config.toml
norm = "rmsnorm"
eps = 1e-08
precondition_frequency = 25
weight_decay = 0.4
Rows from block 7 of a small image classifier, named by matrix and row number. Rows with one number belong to one neuron. Each number is 128 + 32 x the weight over its row's rms, rounded and kept within 0 to 255. All counts start at 0. Numbers have three digits each. After the name is the row's rms in percent of the matrix's.
After each neuron's rows are labels from the 100 images, of 14976, where the neuron reaches its highest value: "responds to" is what is common among them. Only what is clearly more common there than usual is listed. The data: capsule endoscopy frames (Kvasir-Capsule). In brackets: how many of the 100.
# fc1: MLP up (model.blocks.7.mlp.fc1.weight, 1024x256), inputs 0-127
# fc2: MLP down (model.blocks.7.mlp.fc2.weight, 256x1024, transposed), outputs 0-127

fc1.663 113:102174119094136140142146159101153129128120114132141131119127148170127160115110147063108128115206102118154144143102124138143155129117147067104117118129065103166127120118158126200032182090158210156116063125084140139145142127146156071135187136156122144185149103153133121140131148067163154118121111100171125124081151091169080142144143148109118094103163200082178107095133160126095171115130
fc2.663 117:104114122157109132062136121089152132126108118139128099113158099106094089155128126108168103124117168094140086179144100094134113126145139132159067092148087121119049139162141184193134132111118169122149148114168088129127074144146126167116080146123087137129194133129129122082050192097076162140131123167191149076020136101115145094132159150140155145148150133089156097152143097074123157143129
responds to: finding: angiectasia (88)

fc1.530 104:106095123126173102145150096105116137196129121155103108135166117074158110079142192091147088099163113102095144061066160119077127102143116130089176190146088100080148138141120088118168178148175136084086080153158091067140116073110162134066100134136127152137194140100129123117132102091116126109132137164208128117087136204121133142136160128100090124072127087168109103095109098080158110170216
fc2.530 101:143096174152093188056121177104132135161142137116106134087104100126133149138144114146155130104120150104099107113098145202108098147111199120186173194066115159167074117168163089059126061137146145148158158057065148171102136124121133047151138139105114090139083103134107127133110149152114138170088154081091108079146130075089067086107071173132130121105075196171149074145146171183153104201147
responds to: finding: lymphangiectasia (32)

fc1.354 097:096085084128107147152129181108148185136196114126123130128064129136130105162099118126094131119110114091131088082126128144140065111116128108090122114112146082110123139084138130210113059124144176156134125115124132131140182130136103125046136183107110143109100091126166107056110157097173084150102184131152143175141078166095110152064095111156144105205090058138079091114135118105173093157112
fc2.354 097:117182140130122116060093064166065098082128150104114170128081081143131119070117084160121187140137154129156110133126113047134159120131079109134085116098123129130150142137111122146135095116110140103120142161143081134163242138146102130113127130159184142123132134144185080143169118194144073133137134187127138093154152120116144123154108152162109146117162126145102136128080159100143127101091
responds to: finding: blood fresh (41); finding: ileocecal valve (28); finding: pylorus (26)

fc1.633 115:151143089148125123146093106084165154108095063168120095133044151081129125120161138112132096058112101134154108088121110136106158139114116089134131108177071125187055136144115129091105120082204123089152166165128121170137164135077141140089095127166161132109094116071111119132095076175173112136131100095093181083070192121120135157105139073130113174151117153146072138141094112115095179197139
fc2.633 116:109126144182163181124113090076125120114117122172110115121066087088120152110115120102191061126122132124142079111126154077165123169131199141141147148113042153143164140188148109056153122101098157174130161095189185124094174140120106106110109108184139142106126150103175143146099139105143152100136075147114184154122126094069133107093196136132121176133158196100128162065106097112154173133174
responds to: finding: lymphangiectasia (76)

fc1.69 103:125081146111109135152087137081134107152145183148131137068136181147147132101175133179073133099174134080127151113096157096150137143146132106109086161147116140126155099142169105134091128077157161189107131150149140117139109107116160144163082126140159117057136158148097157105096045174131138151141093148127088133144131095128099094111149062131154095108169168181154098140130104116093156141171
fc2.69 102:141127204086192150105103121114154153164128161110095090174140155114128105124166148136152128152037151142111096179094120127075136144148081125100115126100119176076111118138078143137118170155146121127152085086097147143110145155160173136145145167139054164016152149124121078180130081179112122155103097123116148171146101119115121104088068129122157091168152122092175115086190196131162123166181
responds to: finding: foreign body (93)

fc1.103 093:107134137132181138136091071070124148125067169131092103125173104098144148068106109225140171163189118148105091131121127116168139190205152098101096143171090156147109136098146126162171072113163174099199145177120128176160124111101151141164120088094147157103182144139064042127127124142120118064128158161167128141157106113143155160136139087139070130104069110146134150146135142088090157163182
fc2.103 091:148106081114115067134153169111112151218117136123153127180128098192128113169113134113109133102126140074133125122125123144124083101140117139215093156113145132140153145107073114093151155123164092186120172137132124081155102138180101054064194151110138151179115166103185149161151115097072154117089101145137131125081203165132111152141137158110144099101132130111170136112109062163157136090131
responds to: finding: lymphangiectasia (43)

fc1.276 111:161125098167158195147140164093079095086137146177135132097114142104155160134106195159089190083116117131201122189160140080153150067172142100128114104121104113169113180125134128135189110109170112122111161139152111112134143126123099127148129149068078147111131113093103081105103134167085092116089141124100134106141120141116131187149126112119148067150121149090140117175148164113075148194107
fc2.276 112:152148145157132093161157146147110155130089132155125067144163128115110155074058149061178115161083115100165111156095177150105146116112167119108157118183121105110166184169133177093136120139115069105147159100106110142167116138082168103117112070094109104097155184117106148106093118101158116069118135082216148098059167144177130153119085154121157112161123128071112167110152142159159097090185
responds to: finding: pylorus (31)

fc1.96 091:136160095131062122157105147149169158129098089140192132041095166143113149152123169125168118127100137062066149122094067094096097128074131131126142108176145154134185043107158142099132133135120114095098120179091129160142141104114136118146089094177168185151187100150178169157141068109143125133118129127152112147107086167121105126129102088127136139145152089171138123126130103077187076151137
fc2.96 088:150147117164168158104136060096176142153109106117104134156125110090033127103139148080125116110093177098150150129067174148150136126128135107190071080149138088147151165132140099088131141170159144153108165126119160068105135138103162157145182144143117168159102126155156144171041204180173142152127141127128146084113146153144085157106104142163161100059101111078139086080096094161131167123116
responds to: finding: reduced mucosal view (49)

fc1.621 106:127080085135154111164093104166139169133167125120086133117117136106152115122101157129143136148194201130108100147107184118182142110125110149131169147134119127093199127164155099116142137110113098112152167100137127065156146147160139133154156127139119122121184135147134102106080173130127110157156098105106149103104144203083105160050139148130114068118106124149158148094094065098117113177057
fc2.621 106:155143144085109109140114133102093129195180142128127140127146129120129129102141117182147152114145119101127172111147138167149124205088155101092159135143112118144160087098056212139112124103124114074145122128133108093134179067145109155080174063069162161119064087168156144194094080080136122133172112129109104158149132157159126112163131108140156092180064157102147110124168117163129103159122
responds to: finding: angiectasia (45); finding: foreign body (35)

fc1.646 110:052099130100170083104089177076133120104148156143142139062130215039159182097150092158115120132097122068147142155154155088140084116133119118052133163125076139143116130119150129121118124109131133167168167130115181101101124131137175095080172132140140154106116155110124139115080135111155113138075112142160144121107137121183136119109126140100142120147112169104206152131177139106144089144095
fc2.646 106:206126150119139162219120184107134049152076089133158169060116154037138096167130137129148177142180082108187153129080084147119151096147123115120141154177163155158179088191150149132137125138151092067151137158151140120138089139117143147140128099107095143042178161126165085168178144182185068139138151113188091133179092164134136107156116140090172165117082137110139074119113106149150088114086
responds to: finding: foreign body (88)

fc1.181 109:158112143121198130125094130121109161077130107129118146171110120057107149137138200126119114102131168113113159117122141080079187126115152135131138129135125106140056143115086223078126131166141136117157114066184181073178057114130151163196089169136090130166130155122122120127142086091112142131157135116104122086071120132093136106123115156211178144129163109152124095144137120097146141193120
fc2.181 107:160164172154103182106101139134133104138062106114108115118134123143151126077159152130128121094167098186107162085163117092156116092132143205155140143127091083153179124110137118152157153159105101102124098096113174127137156151135127117199144182107133117188093069168040132123146117157167049119196141154180149109096145141134116132142117150121209121113174136129117120136137127100135142051145
responds to: finding: reduced mucosal view (41); finding: ileocecal valve (31)

fc1.117 094:123154140134142171095163110128125103153186086145132139106156194103120181112106220076140172137071140157168112140098135081178121143145154130119128158145056168173134089116157156096112070135124085117109094118167143100113125095146111157117130103165148154126170112081166151192142130101172120083180160113127188114132072094163079157141156117153149141166148114109168139137116132091104103124112
fc2.117 096:112188140141055141128132075130124150080125112111120163077121146140113181103117126103110094098176119078132145151086106146155132114089189135142150170154126071087134102130103151131147137143170168079124169144123120149138144085142125149158150144125203075123092124136084166137167128087151124191190160132148136109135117089144092127085131028164104123139077109145137114143156139135141169177203
responds to: finding: ulcer (52)

fc1.213 101:080059112140081158124154092150122167169193224084116140174076172101106115130197141124093142090129120090167118164153117117147141176159130106151161108159159176125113152161147125118121176134174096152158178120113061054153057049120142085086110127151070074165086125144120154127104106127131070102073169171169129142136115102105154141146079168158056171154109153105142135114146081185051126096131
fc2.213 101:111133169127076148144132146137137089123135151120091110144133116184132159175101166136123134125067167168075105138104093057092138081131188082122142131122129109150117126054139125143119103154095136051061123166125143172180136148128203137078125077096071130132159126130121127122162077089085051147161124134123075152138092153128064135077077051084096129125106125115092129119096131126132176148140
responds to: finding: foreign body (45); finding: ileocecal valve (27)

fc1.532 105:092130196132152121076174172125120139132180142099135094114086173141153151164159160122109099149168137120142117101142112142094163086134083082157163110136161111137099133142130119094137200205063127118138153155134132115114147116067071157112085076194139051138164108122105075154099160109168133121117155161153090096083191139163144141131232149156066122118107082102113189116159126115157115135100
fc2.532 104:157114091113134084090155101134139151159124106152141121114131108122079141081106174107182118090079134183143024107146186089154126150109192121126118165124101149073141171173179130153134096076139156101167094183134138166113184133174050119115153109133098173109164123203164155105140109111109081168103125158072167158116118148178082130136111083106120129144133201123093155117106157103153085161152
responds to: finding: pylorus (50)

fc1.405 086:143122139127155100081151126109180112125070166112148163114194111146146126105047167144168114112198109145137145217114143165043159152110116122148091089132141144170122156100184070162057106149142157129101107103173148111097144192150136092115100153113118150104159147110106148116123111116166143218058113160140125100074169159102203123119068111136150118130117121101099132171128136123112164136134
fc2.405 086:158153105142149132132101125074112174132077116122158149149087172162168127168153160127155113136065177151132089137149094147110121094104143235116118126145110131145139111107167150089101142121183147177158083070114116072087082117123133127156109162126147112106150166133142145122132139101122090199101098068070162152115147125136137126161128155156127106114096113130135124120164097153162073100133
responds to: finding: lymphangiectasia (59)

fc1.520 104:144117125116155057086110136154154154119106090123107118110157152079109126161182133137107072123097113180136158134198146124160165216092165099185143096138125095136122162132103142084097087194183153058127085144105100110089149127105097083112110149108111115122107142147156131131079137110131128187117102125127159182170113091151137131047112173131165144190095084186099125149167117162136119121107
fc2.520 107:129161159171128120083148066139112157133117126160121146133126148161156157107103164064129122168119095166068097129114098138108114108121156153142100110178136115076074122191153126115102152124109079127059117112067118132138094114142123111128130151119105156159098171096153120115152063150107120116151141101108160163090143057166101150166108119153165124148085097080153178133136148211135128149165
responds to: finding: ileocecal valve (55); finding: reduced mucosal view (33)

fc1.30 117:119101070173092112153165115171188148134101136128107106143103105163128082135142157132149176203126167089063138133096135070120129058145096116084158163183105110086134081146176093126054124160123160115154105104117163122095129127127114159108129111097119112143135134175172132107119169107124153089161093142112120134074076092081097141118163102121149157132115155116109130146120093087140129097075
fc2.30 119:103107179120167144050128133105121123105087112093096105054150130122163095121135083072110143169147123091156147136076127125168127077194153152110105189106149146207132108155166089172080092170131153136154160154203079135121129136139146128132154089123088109062131119079106145098131120137145128127127109152134138120127117126155119120153133134088110200144076163081099155116082146095081123091121
responds to: finding: foreign body (25)

fc1.361 110:162100128093150081130159109122126072195105232149172115153176133160119179108088103108118144156117122137114110155156138112114117115160080106146186111137126060178146077066115156154105104133082072095129112135158088121173096158099108058136073136125071011122111136107119085142111139136113063126113131180102092111163085146121136090101107133141181132134151133175158114155154148162164152112197
fc2.361 115:108121159107096121133102093175069119110164191153162114198133154113158105104126082090164140127101113105205138168122122160122133117130141137108111130192144167151119126149132143147124171069138115124128085102079122169129095118161223169097119146107116120155115154105126166146123121105140141139154112136081152115109076135129109100134145158123128092109137129105122045137122180119156138104115
responds to: finding: reduced mucosal view (75)

fc1.419 112:104170115151102131124096159058064110156164110150114149158121121161149114098153080165110122187100082093090113121131065110013128131121085163143145181141106148092175114154193173157163107133107101139120128077096133176087093193105151106121104093148172115123149163071140116130144140170113069125062137137115155103061166146098146084103164157134143127138077156127145049070144098082087142127095
fc2.419 104:145162153184098144211093128100127177163179115098157140180177136123132066080111111121112104109186126126120111184111090110132156159059144102157138170120123133160149127141082071149106093120152126139085103093171115134147127084169114116156065146155138128179077180095130092155154169043154131160145122133136119110133123140111124109101124098152062140068150123135078126148087139178136184086118
responds to: finding: reduced mucosal view (35)

fc1.79 102:093184141098201128118157125130103125119165130136112164123119087138139135148152125165128149150225135120117117200129200160145082120147132161109172140130091111089112157160107114156100087116134103135065108143166128115125144113134128135135099161133110090111128184081122147118114078096099148135091182136129141103156139132138124145143192132103100113108172136074117163136059097118139130135127
fc2.79 098:131095113135117157108121147124174131126169186110127085115148059124133170145131176145078082159159152131090142091124124147122150122193150130154088122169135165134126097155147159142138140106087094106147141102111109157191157112106100090177126155124118108170092160111094092138181183179186114072124218153115132113093113096080104147077141126084134133097147144190104103139103124092114090158094
responds to: finding: ileocecal valve (25)

fc1.174 093:089115162108162124107168133084090113108126153133081090150097161154156136172097108151080137103156140152094142074054221145123176101148141182110123097124079119083149132117169134122103113131138187180111079109115098140109126169119088033166137205078107178138135076096117124117109184103208100105135072136140157177070177132139100089124112125093099112127157138144146165134083123140111126120089
fc2.174 095:113091175095085122143158181164102110117089103154240118082168142042094122110147107168154113114083178112222106203150108089094113157114120134162190110113145118137105145173136128138103135068094059092115152173141076168137121154089153169121135072092101119188144107169164174080065156117169089116086077088125127127092102135110121155146109160125130163148109102103145108140120098070091159126156
responds to: finding: angiectasia (100)

fc1.70 087:153031119169123154114105126093158123162109163105131059106091145147100157128177137130135116078157097131084141176156108169125192093152175132104169095104080112077135164176176099090080090196107110129078150096108121106170129152146180151180132120125128094079120141130157142145111111191097134134159066131069134130128170135127129127142136147120116143128140145090160075144136112144101140138124
fc2.70 091:131175144074186102082135144136166154115120129121138179115187131165154092122098141121141116108118116188145097088137185102099153177151112098114103113137159203132127203179183125143150121106136097099117116167131128125161066107180113140110073134122169157100141098086082052143176132075084093134092177042090148114119143115108224153175138076149196162137159119095151122148153131170156139131134
responds to: finding: lymphangiectasia (27)

fc1.178 110:144171107087107227156094168122143147121105101228119139166158109126114142117162105078117117140061063119123154174149081183094135150159058134175101105138154162124108087148095125152141146130097162133155122097110119113148119145141128092155128109098109138118127119091152131137171176093143171148171139080170125087099158130166138165115118172187191133130110155142132081126140154141169090145148
fc2.178 104:123125086133124060148101155130092103127122119126133150156113107163141073193121113173146141103119142115129186116149118106112178105056105162102173127099121063158152145122088120151142055133189109177138182152129122124114127168156130180114153117113106159016170156131109113128121130108144109145117096083080137119123104146086202087105121132168121152091136143172143111079117124149133092156114
responds to: finding: reduced mucosal view (62)

fc1.699 091:119135127118140136095138084115165151152129130115185173162165109086150163063111181075099150126087127053107083094046173075148151079097080146140150110116174075099107125106093139120150162143124111164111102066142128172140132101064107094148133110128103141077117160106097164119054171127121121141070127113112080121099190132115120163124124107161181141157139129100139159108103109112128073156137
fc2.699 097:103157130107149071104090174159169114114109155099153134143099063113085100160087180139138135148150115170152087148132134130097108117174097116112134135143122192118166100133123145140188128188098195097163122132107098104119135117125116100115130165149163080113089163049103121125088118118166117197139062127171121124149137084104151157063119128162111138090149130116149118164104084115107159087148
responds to: finding: blood fresh (29)

fc1.199 091:118115100133184080095152086156150130165177158126086109130127113115147159156148120128130154123172072145129108154145125077106144123117147058134098123183148119093136119172167174118157192163066092143166172142087070165141136156129105162118109127107138159130156139116111172068071143136127129111114070189104113094110145092124151129138167156154118205186108167124118116139121202149140146113104
fc2.199 089:118096094099161125180116057135042198167146064155128152185113128105138111136134106117178098102161176211121114160147175132139090130118093191130090161097137112086116100140116127139193120141182138112083072102178117120126126148117139150151139124116166153163105109094157073171156153149157151135134077093166158119128120118124103139133116187113102091155167116047128133145151079142139132153152
responds to: finding: angiectasia (32)

fc1.313 107:121161100076069102117115173152123166067162101128142138077073112121198146151119142141118162085149094099069101131111151119126170135143162126113156121135144129134126133157041096167110142123114137064142155095187169167117129111097079132109130104117125173085123103093083083121133172145196107088130126127201110089108122053137147159125157126083066116112152098131095137141152112173066143135106
fc2.313 106:105104162129143117086172098112062161124172108101093140155086140133170107101122159102144149107105102085116147115110088119091191158145164159157129089100130139126142094128116098143112142141109099128093142166082173100132139065067113185110185117177142154150098115141110155112117123066103123145115077128107107172153103149110078129152140160139152095168127071151147157119102138121176138128183
responds to: finding: blood fresh (29); finding: angiectasia (26); finding: pylorus (26)

fc1.210 102:127155111078111067143174160111125170132160159126150128142115115115162087086091220135155136142158134127104152154153113088097188123158156119128123145142155116101065132127153093129163226117140176162084109106138111141141117166080127077152110103118148153169073185123111091145129083132123173135066147177085133047108101186139129098128138131192097172161098116150124084087157064136097148148135
fc2.210 096:180126125212178133128088163061117126115111105112100125107062114134104169094109136112119134138185160100152146080101115131154074127143080134151194108109121132086179129163171121087151108134137153038114118160114123171146137099103109117182152087156124105116166175119155117083182143131111146151112137141126138169107211133124149151098127140211125150135154100170210122175091091059123103147114
responds to: finding: lymphangiectasia (30); finding: pylorus (27)

fc1.340 094:161051087201140140131107151126120158092096080148080164171139085109075091202154174148119083128104166077103131186176156096161092063195169091143138195119154164097134145108129152136124074130120110119126132110096081183104155164092201148121150109131167100178161143108193123172127097156125090106138097141142137091107155108162099172133085163124092171119064134128156113124135148121177117136126
fc2.340 094:106133088153115133112144116095208127154116144101164112120174110114164070102059108103123146204127135127146115076122091108180230117114137086153111158118110086163140138108101126099097162106152129169210153123159126166115120139188065154157109141146187114113066167153118105081102081129135102157107143171120098049183168136120087099089170105122132104110099112118098203127165117108143156135153
responds to: finding: reduced mucosal view (43)

fc1.477 102:100163113122137085126156130096137090125144140074152184180088102135115083128133159115139091161164146126140137133119141108141161090043112134150143088101130099114144165110094120146113122153079175183109069132088108077139120170111096091080165129148122068074160110127125072079093114132153165121098127108122141106160116084126171087110070085123080151210051160163111166155154110139107178080125
fc2.477 101:090169177129118164093153169148088160121153119139111101129130132174123115100142151089135150184114139130165148152107097170125129170117184103124090121172149125073175149118164172145190149145145062138149214130093082153142121198134146205114128152086163091153177077115172113066152096120158057131147121122177156151096143104103147148130129104131135190148119138162098143146088139153172142183130
responds to: finding: ulcer (26)

fc1.539 084:149106158124147169137099137081089128108138105101155134114123102085156077090121102075110124140138152113116092192150147166103156120123114106121120096166110158075138113141171118092133103141136079172075102161116108149106074067094093149155155112138114138122141177182067091129103099100185154104112154101133118124121169146162058159086077146246044148079173171172165145097105170124080130123182
fc2.539 091:144104104161172143120209134119133181185088148133135130097116128133163157165168154133120159101088143125107127045141148157053172181082127177113141166073118144101136094108106181180099163103087130087148142114064170093183145138135149090093134065164101106094087064144167110108132086101106082126105110162194121150152138152120119158148091166129122091183119125189118134189159141149120133130174
responds to: finding: erosion (30)

fc1.127 084:114104116158135172132192117160152061150103156145160148194128130105170152103125142105124109119175153096155100109122108095184066090089164167116107107154117156085128103106127107145085071183083154175127110113103167116165115122173119121146065153113206097114163098126121062155145159134089115146097158117117125098183142150147142132137128166093143137124108133135113111109121099203147122167149
fc2.127 086:200178135100122068122127123117118145131106161122101110128119151126201156137174129170131114121147147148116128168148178130078152094171111118105144127171121178136141115185144204165087130147230155111093085169151125141069148124119115130078142131163130170092191165135107129114159089107116124098132153134147128171055137124107080114117138130163141112152217154156123132165090155112136117112095
responds to: finding: blood fresh (49)

fc1.222 094:152117116116145149143121150095117128158114120115092145163126163115131137151135114142137102151133120089131166133092088158177192149122131091172120096105154127125138084109164115059155172157153152117161142124165083147139110156078101129024138124157172190126139168108157171118100132100157082135109171112097115149157119093063105160142119093095097098191165077112199087133128141144105104127147
fc2.222 099:033148082199112111118126120092175117122174130133136053146065104096088119083143105128144064144115166094164146124043191096173101101136116095099146141164089102130133097137095190123139178136076117110183062121126145120144152106146159124118113143143179124122187121158110122113121160147137159163133128058142110091129108097135203133153130127120181112161149098105128121172122126090146085066056
responds to: finding: reduced mucosal view (28)

fc1.18 116:139092117233095095170099228143118149216079155075177127138160130116180146130135221169110140163127148136106140158057113096107131101159156113107118085145084140082132090156097126122105082115095071120133100210112111128101134108114102165138106150097152128075143155120125122095177121171152147123106173192089126151102111123118096171132151127083114148144146124069142138144146160143088104179141
fc2.18 117:133156112109152124121143095124095151126114118147118114086084097103193127109091134157179066125168125070191162168150118071142101081155085103193171191096156171093156164080165112149110181155153121150117153140171142146090146080086173159150111147127099133124093139143149151148131086098172125130127128103116180172140092149148129094087097129161129136057135143143146107114108182141189145124160
responds to: finding: foreign body (25)

fc1.17 084:140110115145163116127128124151173156161081138138095098125158168080109101096154106100172056110155139063144149141079120139103146154103113144138158126151122093121148103137135136134134113138131131080101171197134145118183169079115139071082062112085109103151110101094117160171133094133131105097131143161101092117121126132098122047064117139173149124131151143084152130134131101131099125110124
fc2.17 089:113086193095086115117125137136098137098193137110136129089087182120220117144149124067072158157099153135145167145122123159096179086138112169102168157158139155105124093141114175144084073196186098149109105121134145132094133115115163219138134133110125177141103131175139053133168155142052065133112194114127104077153126120089116166145186160138171201104127162193166145135063078119139134172117
responds to: finding: foreign body (64)

fc1.526 090:178085121107149213162152098120075137143152153142067110136132188155138114154182104118117105131139129117102118148143162124140124111125127228121181099130112115113156060109122151124136095130093170090095126156189187118169129099065201117069112156108126146122148123137167083196127113120119118107152138168138153132110126181102180092154130135102096113105061103133126077170101188106113137190140
fc2.526 090:152209116139143117122107121116131178099178080129101101159091175110117178143148113112200081153126140165093169109098090176134143125143124130139154123075100065137063116148156142198095087085156099137121103107066082049130129175145127105129199143104076091125089124125076108195087130161121151099098088088116114126186137082143130169121159120128177156131133122168092143163125138084141137152092
responds to: finding: blood fresh (38)

fc1.440 099:097118133106130099218140145194164129129079163126114103149135141216083139131146130146111131092121127124058120139151118139100135151153209150151108151164167159099111117149119073140129140073141125160124117160135118160160140150151106103087088166122144117119172183113087148129064136128127126111136113094097207083139100157109148116122128105181189135072163203115110152122157131125127130120133
fc2.440 093:123084169138151149075148106123111162115175129075161194119094140086141159133119126113128160154120070126111140140094124175126175149182105098166057132129115154122182113133111109137101108147135131125094146181147131082127123127174084148127127139103161116074148107064094102130139139087112151144128113123143101181149194191089091092155143133118126036142086088060162087134139104139161134082107
responds to: finding: angiectasia (50)

fc1.425 101:149114116145131142130142109162086141106087145120132127141147080100168161132174149157141138138058165135183112089150060124130148119174155090174128092163094075133145096102101084111169103160172091148127187168148075127114131171104130097088104093163087168146148170127117172129144125161083110158110143085178115164115137105123129191085124094173091150131131125080123169121100144125138081108094
fc2.425 105:161138151153146162102150135141099127172082177174140094118165161160128109056132124159158145112078133117199111105123124144147075136154100140099188115144147128131141167126139118144116151107092154176139118125125134101183097111125076078160116097109161100095110149124170158147101124107140124123160152147169130076106069118124197089134124107123139122054072122115128143116131107143080130141124
responds to: finding: pylorus (37)

fc1.121 097:112146187161133111142132111139093104142123142077102146154126187128199228151119136104151181183149111104127075133147111114110098073143149074107135145145150093081149160138208134137140133153136159084121129169109096191135174145142163096142147191174127153150049110123137133102108159120141117150124097140119146176130151141127164147104100118121176111114149110173146061057112088103112142103150
fc2.121 094:108137132109138090117195142152075195119109179132120101127107089155104106032108136119120134104086096167157136139083088090158138126091137133135115085069098124124140068116138134118178089177090148116143094125164098120127190172094162081129157197184163101202200103151102130106127158143225121126167181079154110102164076137192129172140141219149105124122107084089135118155111121106107156151107
responds to: finding: blood fresh (70)

fc1.207 110:131125134124168165158126161134161073119130154118185072140080145138114166169098153135089148130118143165159089127126046087136090100140089153114121082134078185119116127131108138180061132203139131072148136182118093080117115153151141099150133120118139173136158153157102133130139167155161151144146139137148097103166146106149124125149142111102158120068086063112115133144109145055109070105140
fc2.207 111:162189153104160067092105120072113102081137105130112073085105116116122098161098110114157093131130127192113088100115085114133140118081097171192144123134149157145133122172152168150099119082145137121105098137177174149146123148099106104074064136113123069096185087110059079143098072084088116095092156124162108108129093116113109119098154051129093114146071114119133131166128111135149125090125
responds to: finding: ulcer (38)

fc1.144 116:094137167183156165162145111083110108155122158136150105096165250132050156126081174086118121174064160139120081080105097102084191171125149115160108138186139117168156105171147104146101136181103130207150120129075072131130151000129035107132081122099179146129136115146126154139165150139078130122161115185169117116097123104153128151128157050163099131114126137115111092098132132160119112093111
fc2.144 111:148146077108141191089141101171144118083170123094116165142167120127169191076125091170085106135132092099141155152107114139182136137092125167132093153132101118095116068139151132146127104101140180174108136133089160179100166134065129159114091114206192107104145122152094091134067165095154110179156128136156150160162168122186138146170103183093102150162088179105114182194095096158120087157133
responds to: finding: ulcer (92)

fc1.625 087:114201079095122159134103107139141183138170142172096124131132121148158120111152119133143183185074208135150122122145106184119121139084075120121156144122096115140087087131180086169078100144064105157103133115163110057182159162140188149182113102154114183121119113126098162139158113085133130072113077144119194128156108169178123121063143061163073133171098138160185140124180131110135090085078
fc2.625 088:133115170067153086104115112113124105087123126076129149112135129055154119129088095191109067163111121131121152082148069152066126180170213077086085114133179183166122053123134159142117136120166104099143140113135143160113098136109147096095162143132123071158115140153151152172145133196107119131135076087113105094136084156076075129112098140114100088106109118130123197129090139122144173177160
responds to: finding: foreign body (40)

fc1.287 088:127158131166099012135166141099064074134153157100136137093141086143105180144121136163098166066147084127082163133149115142085124135111082145132116115195100116100144190131112177125121134097087100124148103145123096147148122204114121196083117116109165138103157167134124114072108150104132060118090090180146108118104129130245139107106090154074117092204105101164138159128147156071130141092166
fc2.287 090:143110130067113177133215107214138077133160092133149124113136120089127112154156100066165087190141125217119140173105097103203132145080102104111174165094117182125106088153082085146211137135106080147132133178128075119148113138105128107128120110158153112135147092100165124144146110099139127134162094092156120144137104080075132117178156118113132169153150132141095118086150120119096125086096
responds to: finding: angiectasia (46)

fc1.741 103:136183070123175160100141142128153195155125082066118161116111162075100139095120096074159094116156147091110149123105089124114120182110161145188180183147091114105108090126114178097102065117121121145151128101147111084069112152128109179115155157140132092157136172140144091102146157152187131162068117135137140113131191097133133084069095149123123155170125135152106144071126216057136159134126
fc2.741 105:125110130126151058121139155126073123114152148129056093156104184099189115118137114140123124122105148141113170128121130183127144222157172160091101157179134145083139100110128141128161144046199092173119124157117126091113089197115087142105141096077094138126047141099123183126128140116117138102170108064073176152096133126148108177148050185205105120148102138167152174089099133119154117114138
responds to: finding: erosion (30)

fc1.735 100:154010201128145094101162132127097141111178173099148118102184172121156184131063106169141105121175138116130143094171119129115125138149136137134051085219133094129180117156055097091154151152118113122160137182111161139132140153139177071058161097148195143122126081086088113110149107101202072114081119146120139140140132132082110230112088106109204159133113129116174123166132146163135146111150
fc2.735 104:079227108148140109101133126068096154113117150096093170089108162135090156171164103118177170104120122090108087147052143172086128094112117146130141073107085114136136089188112121105124164153132128123124088083067100161123114103114151105157129115109117154108120086114125102166122118109080172123132132093125148108078094067169119139161143057050118145145126142086092154115150121156154155061169
responds to: finding: ulcer (26)

fc1.475 097:132154093146110120103138133202163164083092172134054157132099125116128119183129104110165101106134165104088126145132135141135151122157109187233125076072172190137054167154108163104071125165084138185106110138116168174075113076095121137118071072147148102144149097138138122111120053125185156165086151133135179153097107111055167180119134142187142131137061115128146125114178130155081142162147
fc2.475 098:112112128173095133155102174086146125108111158091113172128078089149070135086130167154147057083095152153100124166110175106098139144060151079126131194143074079106117151155167141109139142092141203121160115104125059140155113134152086136087148148151134129156114131133144151107130149157067107104142115164076101126126199186167102185180135114057144103112110080134132156131137110095083149131142
responds to: finding: foreign body (25)

fc1.36 085:113178141144092132156114121136080136139186158157119165137108106175126162149142133088083102152147109149116125085105159154129110126042106125131159091169113155102127106088113050095155079133100154110099036100132074121227136093176199154137132147117125111104161100134114091101132075131142173100041116126155170107093152088127112216095151155139085213153107118105172102189061082084124115148115
fc2.36 084:150097175138100128168119147156151113078068107116118095129179154119182143147127120203172116138105114139066179117127075110077130163160152138094148106131107088163134098070145160153134109101161135100094142131141107134063109170056126105108155122116154160176074096133105146109126153142109111147124163135156089160166212058189053142167130124080151117140168094122135090147141191140134163108195
responds to: finding: blood fresh (74)